Rows from block 2 of a small image classifier, named by matrix and row number. Rows with one number belong to one neuron. Each number is 200 + 30 x the weight over its row's rms, rounded and kept within 0 to 999. All counts start at 0.
Before each neuron's rows are labels from the 100 images, of 14976, where the neuron reaches its highest value: "responds to" is what is common among them. Only what is clearly more common there than usual is listed. The data: stained colorectal tissue patches (NCT-CRC-HE-100K).
# fc1: MLP up (model.blocks.2.mlp.fc1.weight, 768x192), inputs 64-127
# fc2: MLP down (model.blocks.2.mlp.fc2.weight, 192x768, transposed), outputs 64-127

responds to: tissue: cancer-associated stroma
fc1.498,152,190,184,166,144,236,152,212,187,137,173,164,207,207,179,167,158,193,225,187,186,133,154,228,165,172,181,170,190,201,181,241,209,240,161,269,188,173,215,196,220,207,227,252,223,136,153,168,238,187,191,161,164,149,209,199,233,159,147,207,178,185,211,219
fc2.498,216,262,236,190,177,192,181,161,194,236,205,275,263,204,186,198,213,198,201,161,240,184,200,133,235,216,208,232,247,277,264,186,221,186,193,173,115,216,194,188,178,188,162,167,190,203,179,215,174,228,225,200,250,233,207,186,231,177,148,237,148,189,196,242

responds to: tissue: lymphocytes
fc1.217,180,209,159,203,183,158,126,174,245,222,201,195,185,234,131,175,184,250,166,198,203,167,191,224,241,207,206,178,233,193,223,201,201,167,237,286,136,207,221,207,189,244,211,192,182,157,271,213,156,179,208,207,214,155,183,206,220,196,207,164,255,192,213,154
fc2.217,206,194,154,190,221,159,184,204,134,193,237,229,234,229,214,214,142,147,231,195,204,184,250,152,187,195,184,183,154,213,225,200,206,236,192,167,214,200,188,178,197,166,206,146,172,225,241,159,231,195,173,244,207,256,155,191,206,210,203,174,179,170,226,209

responds to: tissue: cancer-associated stroma
fc1.89,197,182,139,201,183,222,115,191,195,173,205,224,216,243,199,186,204,217,242,218,197,199,249,140,218,166,213,156,206,185,196,186,203,191,209,154,202,240,214,203,161,182,205,185,255,232,177,216,188,213,177,222,141,276,225,203,241,144,193,208,187,163,139,229
fc2.89,211,254,246,214,190,262,222,186,190,178,175,243,240,219,202,215,195,183,179,145,188,189,232,162,163,254,196,215,170,181,151,251,199,152,272,248,233,227,169,225,177,210,221,245,188,136,206,248,241,212,236,192,230,240,197,169,180,237,182,167,195,208,182,230

responds to: tissue: cancer-associated stroma; tissue: normal colon mucosa
fc1.87,241,222,259,245,203,139,134,149,183,194,179,165,199,199,192,211,176,190,145,224,183,158,217,162,231,233,179,188,203,236,125,192,162,207,205,206,172,207,240,196,157,190,232,244,211,167,206,229,216,162,243,202,258,197,130,198,183,225,155,134,187,209,179,252
fc2.87,205,176,248,232,228,197,186,255,196,240,149,234,242,209,160,193,215,257,183,192,195,187,186,214,198,204,183,193,197,194,186,173,201,189,188,180,192,199,171,217,239,224,174,229,249,231,164,235,141,217,174,218,249,260,155,214,222,214,226,220,250,151,187,181

responds to: tissue: cancer-associated stroma
fc1.604,212,153,213,117,161,207,202,205,199,194,175,225,190,234,207,207,150,217,226,181,236,233,179,218,213,223,208,199,162,233,194,280,168,169,228,149,172,181,152,195,229,220,260,180,237,199,200,153,224,167,194,227,217,233,160,157,219,172,209,198,212,210,214,206
fc2.604,215,218,181,240,201,232,168,179,179,255,238,133,236,217,157,194,261,140,184,230,169,220,246,259,224,158,183,201,241,154,185,160,243,221,207,224,233,208,261,283,210,176,182,138,180,179,234,237,229,229,202,133,215,158,184,152,213,178,216,171,169,129,205,160

responds to: tissue: adipose tissue; tissue: lymphocytes
fc1.252,201,168,177,210,149,196,174,248,213,197,189,189,229,175,179,225,151,159,173,164,161,226,216,177,199,215,210,172,186,271,220,213,247,187,204,233,192,245,205,177,255,217,238,144,160,165,218,180,112,222,193,163,177,215,221,177,198,176,167,173,181,201,249,158
fc2.252,250,236,210,219,260,193,216,190,130,144,165,187,198,208,173,193,254,221,206,187,220,179,153,206,196,237,202,224,268,236,223,182,197,191,183,194,143,211,165,228,201,162,154,181,214,186,229,216,245,182,216,216,254,186,193,204,216,282,177,222,240,176,228,176

responds to: tissue: adipose tissue
fc1.663,185,222,213,230,200,168,180,170,215,244,212,218,226,194,202,215,217,197,204,213,234,189,124,210,178,176,200,267,183,207,180,238,190,203,218,212,206,216,177,165,234,163,276,161,208,173,221,162,198,191,192,133,204,143,212,190,222,223,191,245,174,129,139,252
fc2.663,228,180,201,191,213,241,241,203,187,159,211,218,180,188,192,150,198,205,218,211,243,204,210,217,206,170,213,227,206,162,166,189,233,209,191,141,188,191,190,216,178,209,223,228,199,189,218,160,238,177,243,223,244,221,220,240,188,197,261,167,216,220,181,194

responds to: tissue: lymphocytes
fc1.379,156,174,182,224,170,217,243,208,221,218,211,161,229,188,143,216,167,137,212,191,146,238,197,219,164,123,269,226,213,177,204,184,214,146,232,237,234,203,165,186,138,124,191,169,175,171,198,227,163,272,224,179,186,192,199,189,167,174,231,223,215,214,178,178
fc2.379,163,185,265,247,188,183,167,201,205,205,229,172,206,224,208,233,155,222,169,194,229,163,240,185,215,223,223,196,207,207,219,196,201,190,226,205,175,232,223,197,169,188,184,181,216,169,190,170,230,203,213,190,219,205,197,197,231,191,216,191,166,188,212,236

responds to: tissue: adipose tissue
fc1.754,217,131,188,199,178,184,171,180,241,174,220,175,276,180,217,209,179,216,215,213,195,172,147,159,177,170,154,202,251,201,235,216,193,144,247,226,227,183,199,207,189,221,188,187,182,248,184,244,183,204,216,172,179,198,160,178,214,216,214,162,190,225,232,226
fc2.754,184,254,177,195,174,201,219,210,229,201,168,199,199,168,209,195,180,232,162,171,240,264,230,201,203,188,238,221,209,207,211,177,127,204,170,229,181,134,198,193,234,209,214,240,208,150,208,204,165,193,176,268,176,161,186,198,232,226,225,176,263,244,203,171

responds to: tissue: smooth muscle; tissue: tumour epithelium
fc1.527,259,192,197,230,238,181,174,288,264,181,208,173,180,217,213,151,217,221,217,213,208,181,228,141,207,190,224,175,199,201,237,201,195,201,213,206,167,210,194,180,146,249,200,239,256,242,162,192,249,214,173,193,212,160,171,182,202,180,160,251,235,178,209,176
fc2.527,200,254,228,184,237,211,186,217,185,191,154,162,207,182,211,219,181,217,239,191,208,213,226,222,148,172,191,192,191,195,202,221,206,225,172,179,210,235,219,192,203,144,166,243,205,218,196,253,274,163,227,198,181,257,223,233,187,156,209,202,185,178,206,213

responds to: tissue: smooth muscle; tissue: cancer-associated stroma
fc1.104,249,213,220,216,192,228,162,208,232,225,213,186,212,238,204,148,191,203,197,232,232,243,187,214,144,191,149,198,217,163,122,207,192,255,240,188,194,218,203,195,237,196,206,196,202,253,220,196,228,208,202,155,161,274,256,253,223,140,257,197,257,208,186,242
fc2.104,130,201,144,152,175,207,164,191,186,233,231,175,164,208,220,227,252,222,207,195,205,224,175,205,223,210,174,283,184,235,191,205,225,195,210,226,246,205,216,228,179,253,188,213,185,147,227,227,249,161,197,222,181,158,234,172,210,217,166,198,222,155,181,197

responds to: tissue: smooth muscle; tissue: cancer-associated stroma
fc1.449,232,261,229,162,261,116,177,201,232,189,205,185,175,160,207,207,194,195,208,201,217,208,189,136,183,211,211,167,206,248,226,158,160,154,241,274,183,219,182,199,186,245,219,202,211,153,200,205,190,230,224,200,171,201,136,231,177,186,215,207,227,202,171,223
fc2.449,271,202,129,201,193,203,230,177,234,229,221,184,204,220,202,204,280,217,171,176,175,133,166,238,228,213,241,249,137,159,200,245,188,204,237,200,184,212,158,183,136,147,186,194,197,210,160,189,186,146,162,197,246,201,231,206,204,211,165,238,171,233,219,229

responds to: tissue: cancer-associated stroma; tissue: debris
fc1.463,193,242,178,167,206,161,224,193,223,252,241,198,186,194,203,225,235,215,153,219,216,199,239,164,186,170,232,198,225,192,154,259,199,246,178,190,214,174,172,176,221,237,130,207,166,200,148,195,232,258,197,267,190,208,161,192,121,177,211,196,242,200,210,218
fc2.463,233,188,220,227,235,180,243,273,256,157,152,205,206,188,154,186,193,185,213,190,257,255,224,210,204,188,174,219,236,226,192,213,199,219,205,177,150,120,215,191,231,221,200,187,228,193,188,168,129,147,223,188,200,178,256,208,268,198,175,164,154,169,235,205

responds to: tissue: lymphocytes
fc1.251,152,216,177,232,202,236,169,173,212,196,246,218,250,189,210,227,213,224,167,206,237,207,239,212,162,141,242,199,171,235,205,208,226,168,204,221,198,256,184,151,173,175,263,200,159,212,196,233,165,172,177,144,219,189,177,168,228,240,202,216,220,231,254,157
fc2.251,185,165,203,186,168,153,173,199,175,212,132,211,180,196,182,146,197,158,221,148,207,114,175,216,201,252,231,232,211,170,210,168,207,208,206,222,171,179,184,183,202,166,218,240,218,170,226,186,239,181,211,161,213,177,200,171,223,200,160,137,202,168,234,245

responds to: tissue: cancer-associated stroma
fc1.141,237,191,252,208,226,217,235,164,167,163,187,230,195,237,164,218,198,186,218,250,163,166,226,136,199,179,182,217,188,167,175,144,233,217,248,228,217,265,215,154,189,190,190,213,233,202,166,194,218,216,185,214,177,263,194,188,216,173,209,139,160,241,215,200
fc2.141,205,170,216,141,183,227,184,183,194,204,140,205,205,210,171,177,208,158,164,219,240,271,179,202,191,218,225,237,206,185,225,204,188,195,181,184,143,178,211,209,181,249,173,212,192,170,190,210,199,231,173,177,235,223,171,158,207,254,246,219,227,214,200,189

responds to: tissue: smooth muscle
fc1.451,183,192,277,150,176,212,155,158,174,231,209,186,256,156,206,231,162,172,156,193,176,170,242,207,182,229,206,210,188,187,171,159,208,186,185,259,204,190,186,205,191,177,210,241,180,167,154,250,230,222,141,219,207,256,224,209,176,236,177,223,237,244,216,232
fc2.451,225,198,132,209,169,205,240,207,183,215,188,152,188,109,167,131,142,191,174,179,209,156,173,190,225,237,187,228,157,202,180,182,181,197,203,182,203,236,227,220,215,189,179,230,152,204,215,217,204,203,200,252,195,236,236,171,213,168,190,177,240,178,172,215

responds to: tissue: cancer-associated stroma
fc1.181,210,164,168,247,225,213,227,180,160,188,237,198,217,165,202,212,183,225,215,204,214,271,181,235,193,182,127,165,191,219,186,206,197,200,231,214,219,240,250,218,181,225,218,237,223,240,165,214,192,212,183,209,220,130,231,182,152,244,206,191,223,220,253,199
fc2.181,215,201,218,166,149,221,207,244,211,141,196,176,180,207,210,213,218,176,211,174,208,146,169,252,228,226,191,190,188,310,258,210,197,208,165,170,222,263,202,213,209,169,189,217,234,237,214,204,217,185,166,176,208,220,182,136,191,195,211,233,180,187,194,196

responds to: tissue: adipose tissue
fc1.630,215,224,155,186,165,219,230,146,162,179,164,243,192,272,159,189,232,228,221,243,197,165,178,232,161,190,149,229,169,207,242,194,175,217,208,189,201,175,191,184,197,178,179,141,228,190,222,229,214,224,228,236,196,210,166,168,168,149,185,202,205,236,206,140
fc2.630,202,222,150,190,170,192,224,145,241,222,242,168,224,205,193,139,181,170,164,178,226,259,156,219,233,213,162,185,227,207,208,203,252,219,198,164,176,179,154,236,179,206,244,169,213,235,213,224,264,210,190,209,196,197,197,209,165,236,192,180,196,157,160,176

responds to: tissue: smooth muscle; tissue: normal colon mucosa
fc1.540,181,186,168,194,196,261,199,183,185,192,219,205,197,233,253,248,140,200,202,213,207,227,201,199,200,180,193,178,196,211,164,214,188,229,220,244,205,172,137,229,165,189,212,171,173,217,134,171,203,167,208,169,269,196,200,179,217,166,208,192,211,185,231,172
fc2.540,217,196,227,227,220,192,212,186,251,217,190,231,197,198,227,197,165,220,222,162,212,223,212,161,218,228,167,212,197,222,217,222,153,223,156,165,204,197,169,236,164,223,195,228,196,157,208,211,211,140,185,237,189,161,142,246,232,196,253,192,187,189,149,201

responds to: tissue: adipose tissue
fc1.192,219,163,213,237,216,143,189,192,207,227,202,171,184,184,172,182,212,172,176,189,135,202,170,176,157,214,210,218,185,199,230,204,231,176,212,202,209,206,195,208,247,154,202,144,213,257,156,173,207,228,197,177,133,191,155,200,134,166,192,188,238,173,237,210
fc2.192,177,238,185,199,168,141,239,165,169,151,218,196,221,216,246,167,219,200,163,187,224,220,208,178,158,196,219,131,237,202,176,138,246,174,220,227,221,165,223,167,215,195,186,209,197,162,163,258,199,175,188,192,184,189,194,247,170,221,229,230,248,253,243,240

responds to: tissue: smooth muscle
fc1.603,209,244,203,221,126,181,192,168,199,222,212,234,181,207,183,247,196,192,208,234,232,183,236,204,189,209,190,211,199,198,198,238,213,193,282,200,251,281,194,179,172,149,197,210,194,194,213,246,227,219,197,186,237,168,220,242,179,175,188,212,189,190,217,182
fc2.603,152,147,223,205,248,128,206,221,97,208,197,177,161,176,181,173,237,155,203,240,220,241,216,177,259,253,224,227,210,205,250,226,203,203,216,171,229,164,176,253,232,214,190,154,133,205,210,268,167,153,163,208,203,181,206,169,144,163,195,160,209,171,231,198

responds to: tissue: adipose tissue
fc1.452,199,194,271,250,190,233,198,180,171,190,195,199,168,218,234,224,186,187,236,166,233,239,174,193,203,247,172,246,220,164,233,217,207,201,172,166,235,180,175,175,181,212,253,231,228,206,170,163,155,210,157,199,214,209,197,188,238,229,183,190,130,205,193,156
fc2.452,196,172,181,211,180,186,195,142,142,220,229,159,193,209,221,191,167,193,170,166,205,227,243,186,244,260,238,173,151,195,174,214,165,186,161,223,274,221,195,133,203,200,183,187,245,210,214,147,180,208,191,283,238,189,158,213,247,184,226,205,148,212,178,181