config.toml
model = "image classifier"
train_examples = 45211
num_classes = 9
activation = "gelu"
head_dim = 48
patch_size = [6, 6]
pooling = "mean"
beta2 = 0.95
one_sided = false
lr_schedule = "linear"
warmup_steps = 500
Rows from block 3 of a small image classifier, named by matrix and row number. Rows with one number belong to one neuron. Each number is 128 + 24 x the weight over its row's rms, rounded and kept within 0 to 255. All counts start at 0. After the name is the row's rms in percent of the matrix's.
After each neuron's rows are labels from the 100 images, of 14976, where the neuron reaches its highest value: "top examples" is what is common among them. Only what is clearly more common there than usual is listed. The data: stained colorectal tissue patches (NCT-CRC-HE-100K). In brackets: how many of the 100, against the usual share in percent.
# fc1: MLP up (model.blocks.3.mlp.fc1.weight, 768x192), inputs 0-95
# fc2: MLP down (model.blocks.3.mlp.fc2.weight, 192x768, transposed), outputs 0-95

fc1.460 114 [132 106  79 107  92 120  94 155 135  94 146 138 102 144 136 105 147 153 164 121 112 156 114 150 126 170 132 137 118 109  83 118 144 148  89  97 183 129 124 166 112 114 114 139 123 151 118 115 141 167 115 114 148 136 135 130 152 131 104 119  80 122 136 129 146 154  95  76 150 110  91 123 138 117 145 108 158 129 141  98 168 111 121 136 147 112 143 131 145 131 104  91 179 128 100 134]
fc2.460 106 [104 123 157 140 137 150 130  92 151 119 172 150 100 112 116 124 122 126 129 112 133 118  94 124 156 136 149 103 134 115 141 149 148 118 122 145 130 151 127 129  83 164 130 115 137 107 119 119 102 106 122 135 157 122 129 154 180 103  80 141 136 158 114 113 127 130 167 100 118 133 144 123  34 110 143  67 128 117 104 144 147 169 128 137 144 157 104 147 104 169 150 134 137 101 180 109]
top examples: tissue: tumour epithelium (46 vs 15.1); tissue: cancer-associated stroma (41 vs 10.5)

fc1.719 101 [123 100 151 149 124 123 136 159  90 132  96 132 103 178 119 122 162 112 158  81 170 123 118 159 128  96 172 131 140 127 137 142 159 108 113 114 140 111 126 135 133 144  81 138 110 125 116 112 128 107  71 100 126 127 129 167 125 158  90  91 124 128 122 132 130 145 134 148 122 168 131 135 141 146 100 137 129 138 145 122 113 118 133 158 117 151 157 149 169 127 164 116 128 134 124  98]
fc2.719 106 [115 123 104 112  72 129  93  82 173 107 130 137 105 125 141 131 117 167 110 145  82 119 135 107 156 125 138 169 134 143 121 140 131 128  70 155 127 141 160 119 131  99 136 141 105 149 145 133 146 119 174 106 125 135 187  99 154 109 186 145 151 128 130 143 168 131 129 162  84  81 112 143 106 138 155 125 147 105 120 118  87 137 152 127 140 128 108 104 125 126 146 126  59 159 142 131]
top examples: tissue: normal colon mucosa (39 vs 8.9); tissue: lymphocytes (33 vs 11)

fc1.46 098 [108 157 115  84 104 180 127 105 144 137 111 126 105 141 136 123  71 108 129 122 125 130  79 108 119 135 121 135 130 151 115 163 103 162 100 177 154 121 110 139 132 195 163 147 179 142 143 121 137 118 153 180 158 112 160  68 101 159 151 163 114 107 137 174 157 130 125 142 108 139 118 113  96 103  91  80 135 136 135 109 118 110 117 120 116 107 111 122 115 117 112  78 128 131 105 118]
fc2.46 097 [146  78 119 191 113  63 156 114 130 144 132 118 137  72 141 112 132 118  91 128 163 156 134 130  95 165 111 148 123 137 133 137 111 111  83 142 148 142 158 163 133 105  99 161 158 108 133 108 110 168 133 126 147 110 139 111 154 125  93 111  83 137  99 101 127  90  93 106 123 143 113 119 146 119 138 134  95 142 125 107 123  85 135 146  98 124 150  89 131 142  93 156 106  74 154 128]
top examples: tissue: cancer-associated stroma (75 vs 10.5)

fc1.715 120 [134 128 188 110 124  95 129  84 136 118 128 115 127 142  78 139 146 102 130 129 116 115 104 155  94 127 113 145 153 122  83 114 137 156 124 114 159 107 131 102  91 127 159  77 141 108 145 131 119 125 106 144 136 109 110 142 106 149  83 117 100 148 149 113 129 121 132 181 160 153 112 128 165 115 139  90 133 100 120 183 117 175  62 119 150 160 111 153  79 127 133 140 111 133  93 113]
fc2.715 117 [136 159 134 158 131 120 151 137 109  96 155 136 107  75 136 167  91 103 113 101 105 121 155 139 180 146 108 151 133 123 121 149 147 169 151  93 118 150 122 121 120 147 108 107 147 115 140 131 154 128 154 108 164 121 169 115 138 136 120 155 150 148 101  88 126 138  99 124 123  92 107 122 100 152 101  98 119  84 148 167 138 114 148 135 155 110 113 129 143 160 165 154 132  92 158  77]
top examples: tissue: normal colon mucosa (39 vs 8.9)

fc1.756 101 [ 88 171 145 142 112  96 125  91 144 115  90 128 130 100 121  94 138 131 163 194 136 146  97  95 122 118 141 134 144 164 124 133 145 126 133 109 128 117 108 140 142 122 140 146 138 161 155 132 122 152 133 133 108 159  97  95 135 136 165 133  94 110 137 164 143 155 111 107 168 148  85 174 121 146 149 121 125 118 173 151 177 143 101 131 137 156 133 112 141  90 116 117 146 157 162 108]
fc2.756 090 [169 145 145  77 152 112 134 136 142 122 152 101 124 139  97  99 147 140 133  91 108 101 102 157 122 129 126 164 135 136 122 116 146  92 149 142 155 120 129 118 131  80 113 134 104 122 103 134 122 149 117 126 158 109 163 106 103 159 120 147 157 148 124 155 143 126 139 114 156 140 137 138  92 110 129 145  96 165 125 119 121  99 127 188 125 115 159 149 140 161 148 169 134 136 135 168]
top examples: tissue: cancer-associated stroma (69 vs 10.5)

fc1.607 104 [153 150 143 153 139  91 106 142 116 102 130 143 189 144 135 168 127 174  99 161 126 141 120 144  98 116 139 143 180 124 142 126 118 168  84 146 121 143 136 151 103 118 157 119 146  94 126 117  97 106 130 100 154 127 162 114 146 113 112 126 117 153 164 110 157 150 174  79 107 137 141 169 131 111 126 116 116 155  91  89  91 128 101  78 110 166 113 132 141 128 153  99 144 100 152 107]
fc2.607 100 [112 139  96 112 150  78 135 148 121 153 126 120 116 163 139 177 118 103 134 165 112 122  99  96 140 151  96 155 116 164 145 131 176  96 149  72  66 108 156 143 121 125 137 104 139 109  96 177 112 159 115 117 161 158 105 110 116 146 166 102 171  66 107 139 127  97 108 117 114 144  78  98 147 131 128 132 116 121 141 101 109 129 153 122  97 111 126 123 122 126 168 132 145 154 131 198]
top examples: tissue: cancer-associated stroma (42 vs 10.5)

fc1.470 104 [166  84 108 149  90 158 120 107 116 102 150 147  95 136 186 115 147 121 111 163 125 118  95 114  97 124 135 143 107 129 131 164  92 141 103 144 117 136 139 133 127 116 156 103 103 128 121  99 113 117 119  94 141 139 102 154 161 126 159 138 121 125 103 114 136 100 144 172 142 150 114 134 101 125 139 161 139 144 134 101 127 113  86 128 112 172 133 105 111 113  85  80 104 143 136 151]
fc2.470 103 [148 145 103 131 148 132 106 154 120 115 106 109 164 182 122 112 116 138 127 146 103 121 167 160 142 125  98 122  96 140 142 111 109 104 155 121 121 127 104 112 143 125 125  70 115 112 120  99 145 125 148 112 127 134 156 102 158 133 109 162 169 131 146 109 142 128 180 105 104  94 111 122 166 153  97 147 121 159 110 153 119 148 108 146 148 125 141 156 136 140 149 144 161 135 135 104]
top examples: tissue: tumour epithelium (59 vs 15.1)

fc1.369 100 [ 65 159 151 161 146 102 100 122 133 105 130 142 165 128 130 127 115  86 147 133 130  90 131 117 118  95 143 139 122  51 139 157  88 162 121 130 146 122 102 146 140 113 158 122 114 100 104 138 111 144 128 161 111 173 121 147 130 127 151  91 124 101 107 102 132  93 157 126 113 129 170 134 147 119  83 116 124 164 156 133 135 148 101 132 104 141 135 145 138 160 103 118 136 159 155 142]
fc2.369 103 [ 81 157 127 105 131 142 155  87 176 128 103 130 133 111 122 112 125 104 140 172 138 132 143 142 116 150 158 151 145  84 153 120 132 102 131  98 117 126 138  99 139 116 120 118 133 144 102 120 159 121  95 101 115 135 163 127 164 123 108  84 128 102 114 105 161 135 177 130 201 120 113  78 167  95 130 170  83 115 129 135 105  99 113 135  85 135 141 112 130 148 121 117 121 109  54  99]
top examples: tissue: cancer-associated stroma (34 vs 10.5); tissue: normal colon mucosa (26 vs 8.9)

fc1.173 089 [134 139  89  87 148 122 118 105 109  73 156 128 129 124 113 140 102 116 125 155 164 104 131 109 158  90 139 118 115 134 125  99 153 110  92 120 175 138  72 120 142  85 100 139  80 112 126 140 120 166 137 153 120 113 105 144 145 152 172  90 133 102 182 107 119 109 139 130 137 131 141 106  87 108 111 131 189 148 127 147 118 150 144 130  96 122 125 135 156 151 168 122 140 140 140 135]
fc2.173 094 [107 162 104 150 163 116 139 126 159 120 112 143 148 121  77 116 143 117 167 164 106 109 131 147  88 119 155 103 154 137 111 128  77 118 167 133 128  83 148 135 133 166 132 128 125 136 116  81  97 143  76 107  99 135 149 118 137 130 133 173 106 151 117 174 114  98 176 145 127  86 146  98 179 160  95 130 124 100 164  60 100 114 106 149 136 138 166 154 121 139 127  90 129 148  97 124]
top examples: tissue: cancer-associated stroma (32 vs 10.5)

fc1.127 096 [123 154 139 136  89 134 112 128 140  97 139 169 116 101 135 111 148 140 137  86 143 103 166  94  99 152 157 129 133 129 131 145 107 127 116 146 146 124 173 109 146 101 112 103 144  96 124 173 156 183 131 139  98 105 135 129 113 142 117 102 105 156 101 101 165 183 169 122 145 162 158 113 128 161  97 123 143 136 149 143 158 141 106 135 100 148  76 141 128 117 114 108  94 158  99 111]
fc2.127 096 [154  98 127  84 184 153 141 132 128 137 129 144 114 155 154  94  96 104 152 153  82  68 135 138 126 102 109 131 133 136 123 131 135 119 142  90  82 141 102 163 105 170  84 141 147 152 126 162 130 157 105 149 127 163  81 120 142 153 130  91 127 121 133 140 116 132 103 111 143 153 120 144 129 129 131 161 134  92 140 128 123 138 153 114 116 105 142 168  88 104 176 158 100 139  89 154]
top examples: tissue: normal colon mucosa (100 vs 8.9)

fc1.381 102 [114 145 119 140 119 135 127 187 130  91 136 155 101 109 116 180 115 135 117 131 129 180 122 126 112 135  89 135 119  90 129  86  96 149 158 138 111 103 119  78 150 153 119 126 155 174  99 107 130 112 119 121 122 135 157  88 111 149 153 123 109 122 112 124 126 162 112 157 104 138  96  82 172 122 125 118 145 133 118  89  88 137 135  73  76  76 143 144 101  87 144 109 129 110  95  66]
fc2.381 102 [ 85 136 143 104 143 117 124 139 133  99 150  91 132 138 127 128 143 142 123 109 160 144 132 104 132 116 117 120 114  99 127 134 137 136 130 108 123 117 141 146  98 160 126 132 170 127  98 139 160 122 106 135 147 161 166 103 161 106 139  75  93 132 132  94 180  96 129 156 110 112 136 133  96  81 147 135 132 105 114 147 144  93 118 138  93 100 150 165 175 110 113 170 114 121 201 139]
top examples: tissue: tumour epithelium (53 vs 15.1)

fc1.35 108 [107 104 105  78 141 127  96 101 135 134 119  76 125 146 117 141 140 129 135 140 143 108 125 122 117 127 116 128 123 164 126 137 147 140 107 158  89 145 117 109 116 131 152 132 101 127 151 147 122  83  89 111 148 135 137 127 141 135 122 144  93 111 137 158  67 133 101 150 114 171 117 101 149 179 124 130 163 172 102 161 139 142 114 108 133 109  94  99 144 133 142 152 161 137 138 133]
fc2.35 102 [142 127  90 148 173 134 120 158 136 130 103 123 121 131 128 143 102 136 141 133 161 149 139 148 185  79 153  85 115 121 106 113 153 107 132 113 162 110 136 147 102 124 120 154 139 112 107 131 139  79 154 174  94  91 111 124 117 155  89  99 156 121 145 173 125 184 102 126 111 125 151 104 157  89 132 135 103 128 161 187 102 124 166 129 162 119 101 104  85 152 134 146 143 145 123 172]
top examples: tissue: cancer-associated stroma (44 vs 10.5)

fc1.354 111 [128 126  85  98 158 138  98 122 112 153 133 139  69 110 129 111 162 118 109 116 140  99  96 137 110 146 102 140 120 101 133 100 142 122 152  94 141 112 124 106 125  83 139 185 178 125 124 167  90  91 132 142 124 118 158 108 121 164 106 116 131 125 110 123 147 137 134 185 131 113 146 114 110  83 107 115 135  88 107 124 109 146  99 125 201 157 143 117  67 128 142 138 131 137 137 138]
fc2.354 114 [134 152 110 116 149  86  87  99 130 140 107 134 152 146  80 152 120 172 125 123 137 122 121 113 167 123 127 132 148  92 135 144 103 141 119 110 134  96 127 115 112 158 172 153  91  85  96 122 138 107 182 179  93 129 140 108 211 127  93 105 112 102 147 144 115 184 120 103 142 146 146 116 124 109 146 150 119 143 123 145 148 154 135 141 150 126 126 120 172 163 121  93 116 145 101 148]
top examples: tissue: tumour epithelium (47 vs 15.1); tissue: cancer-associated stroma (39 vs 10.5)

fc1.671 094 [107  96  80 135 145 141 100 132 141 105 118 141  97 110 111 142  96 130 171 131 126 185 137 114 152 121 116 117 163 108 138 139 152 160 137  94 125 134 107 137 133 125 178  86 167 110 116 149 151 136  96 141  84 118 133 136 144 110 133 111 112 139 111  94 138 143 121 102 147 139 116 104 125 143 124 111  99 140 122 117 135 148 131 191  55 133 142 139 170 122 147 144 180 138 143 160]
fc2.671 107 [121 106 140 163 116  90 158 151 149 117 175 114 142 149 124 168 134 151 163 111 127 121 125 119 121 183 158 139 144 111 111 114 116 147 121 167 106 119 163 101 143  93 161 117 135  94 129 158 111 121 124 156 132 144 174 113 125 122 100 115 118 137 127 135 109 135 184 106 149 126 127 149 121 131 163  97 132 139 122 100 108 129  82 117 117 116 158 123 103 148 132  91 130 100 161  93]
top examples: tissue: tumour epithelium (73 vs 15.1)

fc1.536 110 [152 139 132 159 140 138 124  87 101 122 127  98 136 110 111 141 128  95 123 113  93  87 135 132  98 143 153 130 144 110 169 122 100 108 150 159 159 108 124 151 125 155 107 113 140 157 160 146 167 144 151 131 166 124 133  98  85 151 138 122 114  78  97 120 129 114 172 176 136  94 118 104 144 169  90 101 111 132 134 150 127 146 142 148 138 133  92 139 132 152  98  96 136 146 177  94]
fc2.536 104 [107  52 144 109 135 138 178 150 119 153 137 127  89 141 139 121 106 113 108 100 100  68 123 107 157 140 126 118 132 117 111 128 123 178 102 132 140  95 130 165 143 110 109 134  99 111  95 109 101 139 107 128 136 104 107 130 163 130  99 126 128 111 155 129 107  71 103  97 108 137 111 118 142 162 137 131 109 131 157 120 143  94 126 132 107 143 109 128  92 168 139 104 154 114 119 160]
top examples: tissue: normal colon mucosa (72 vs 8.9)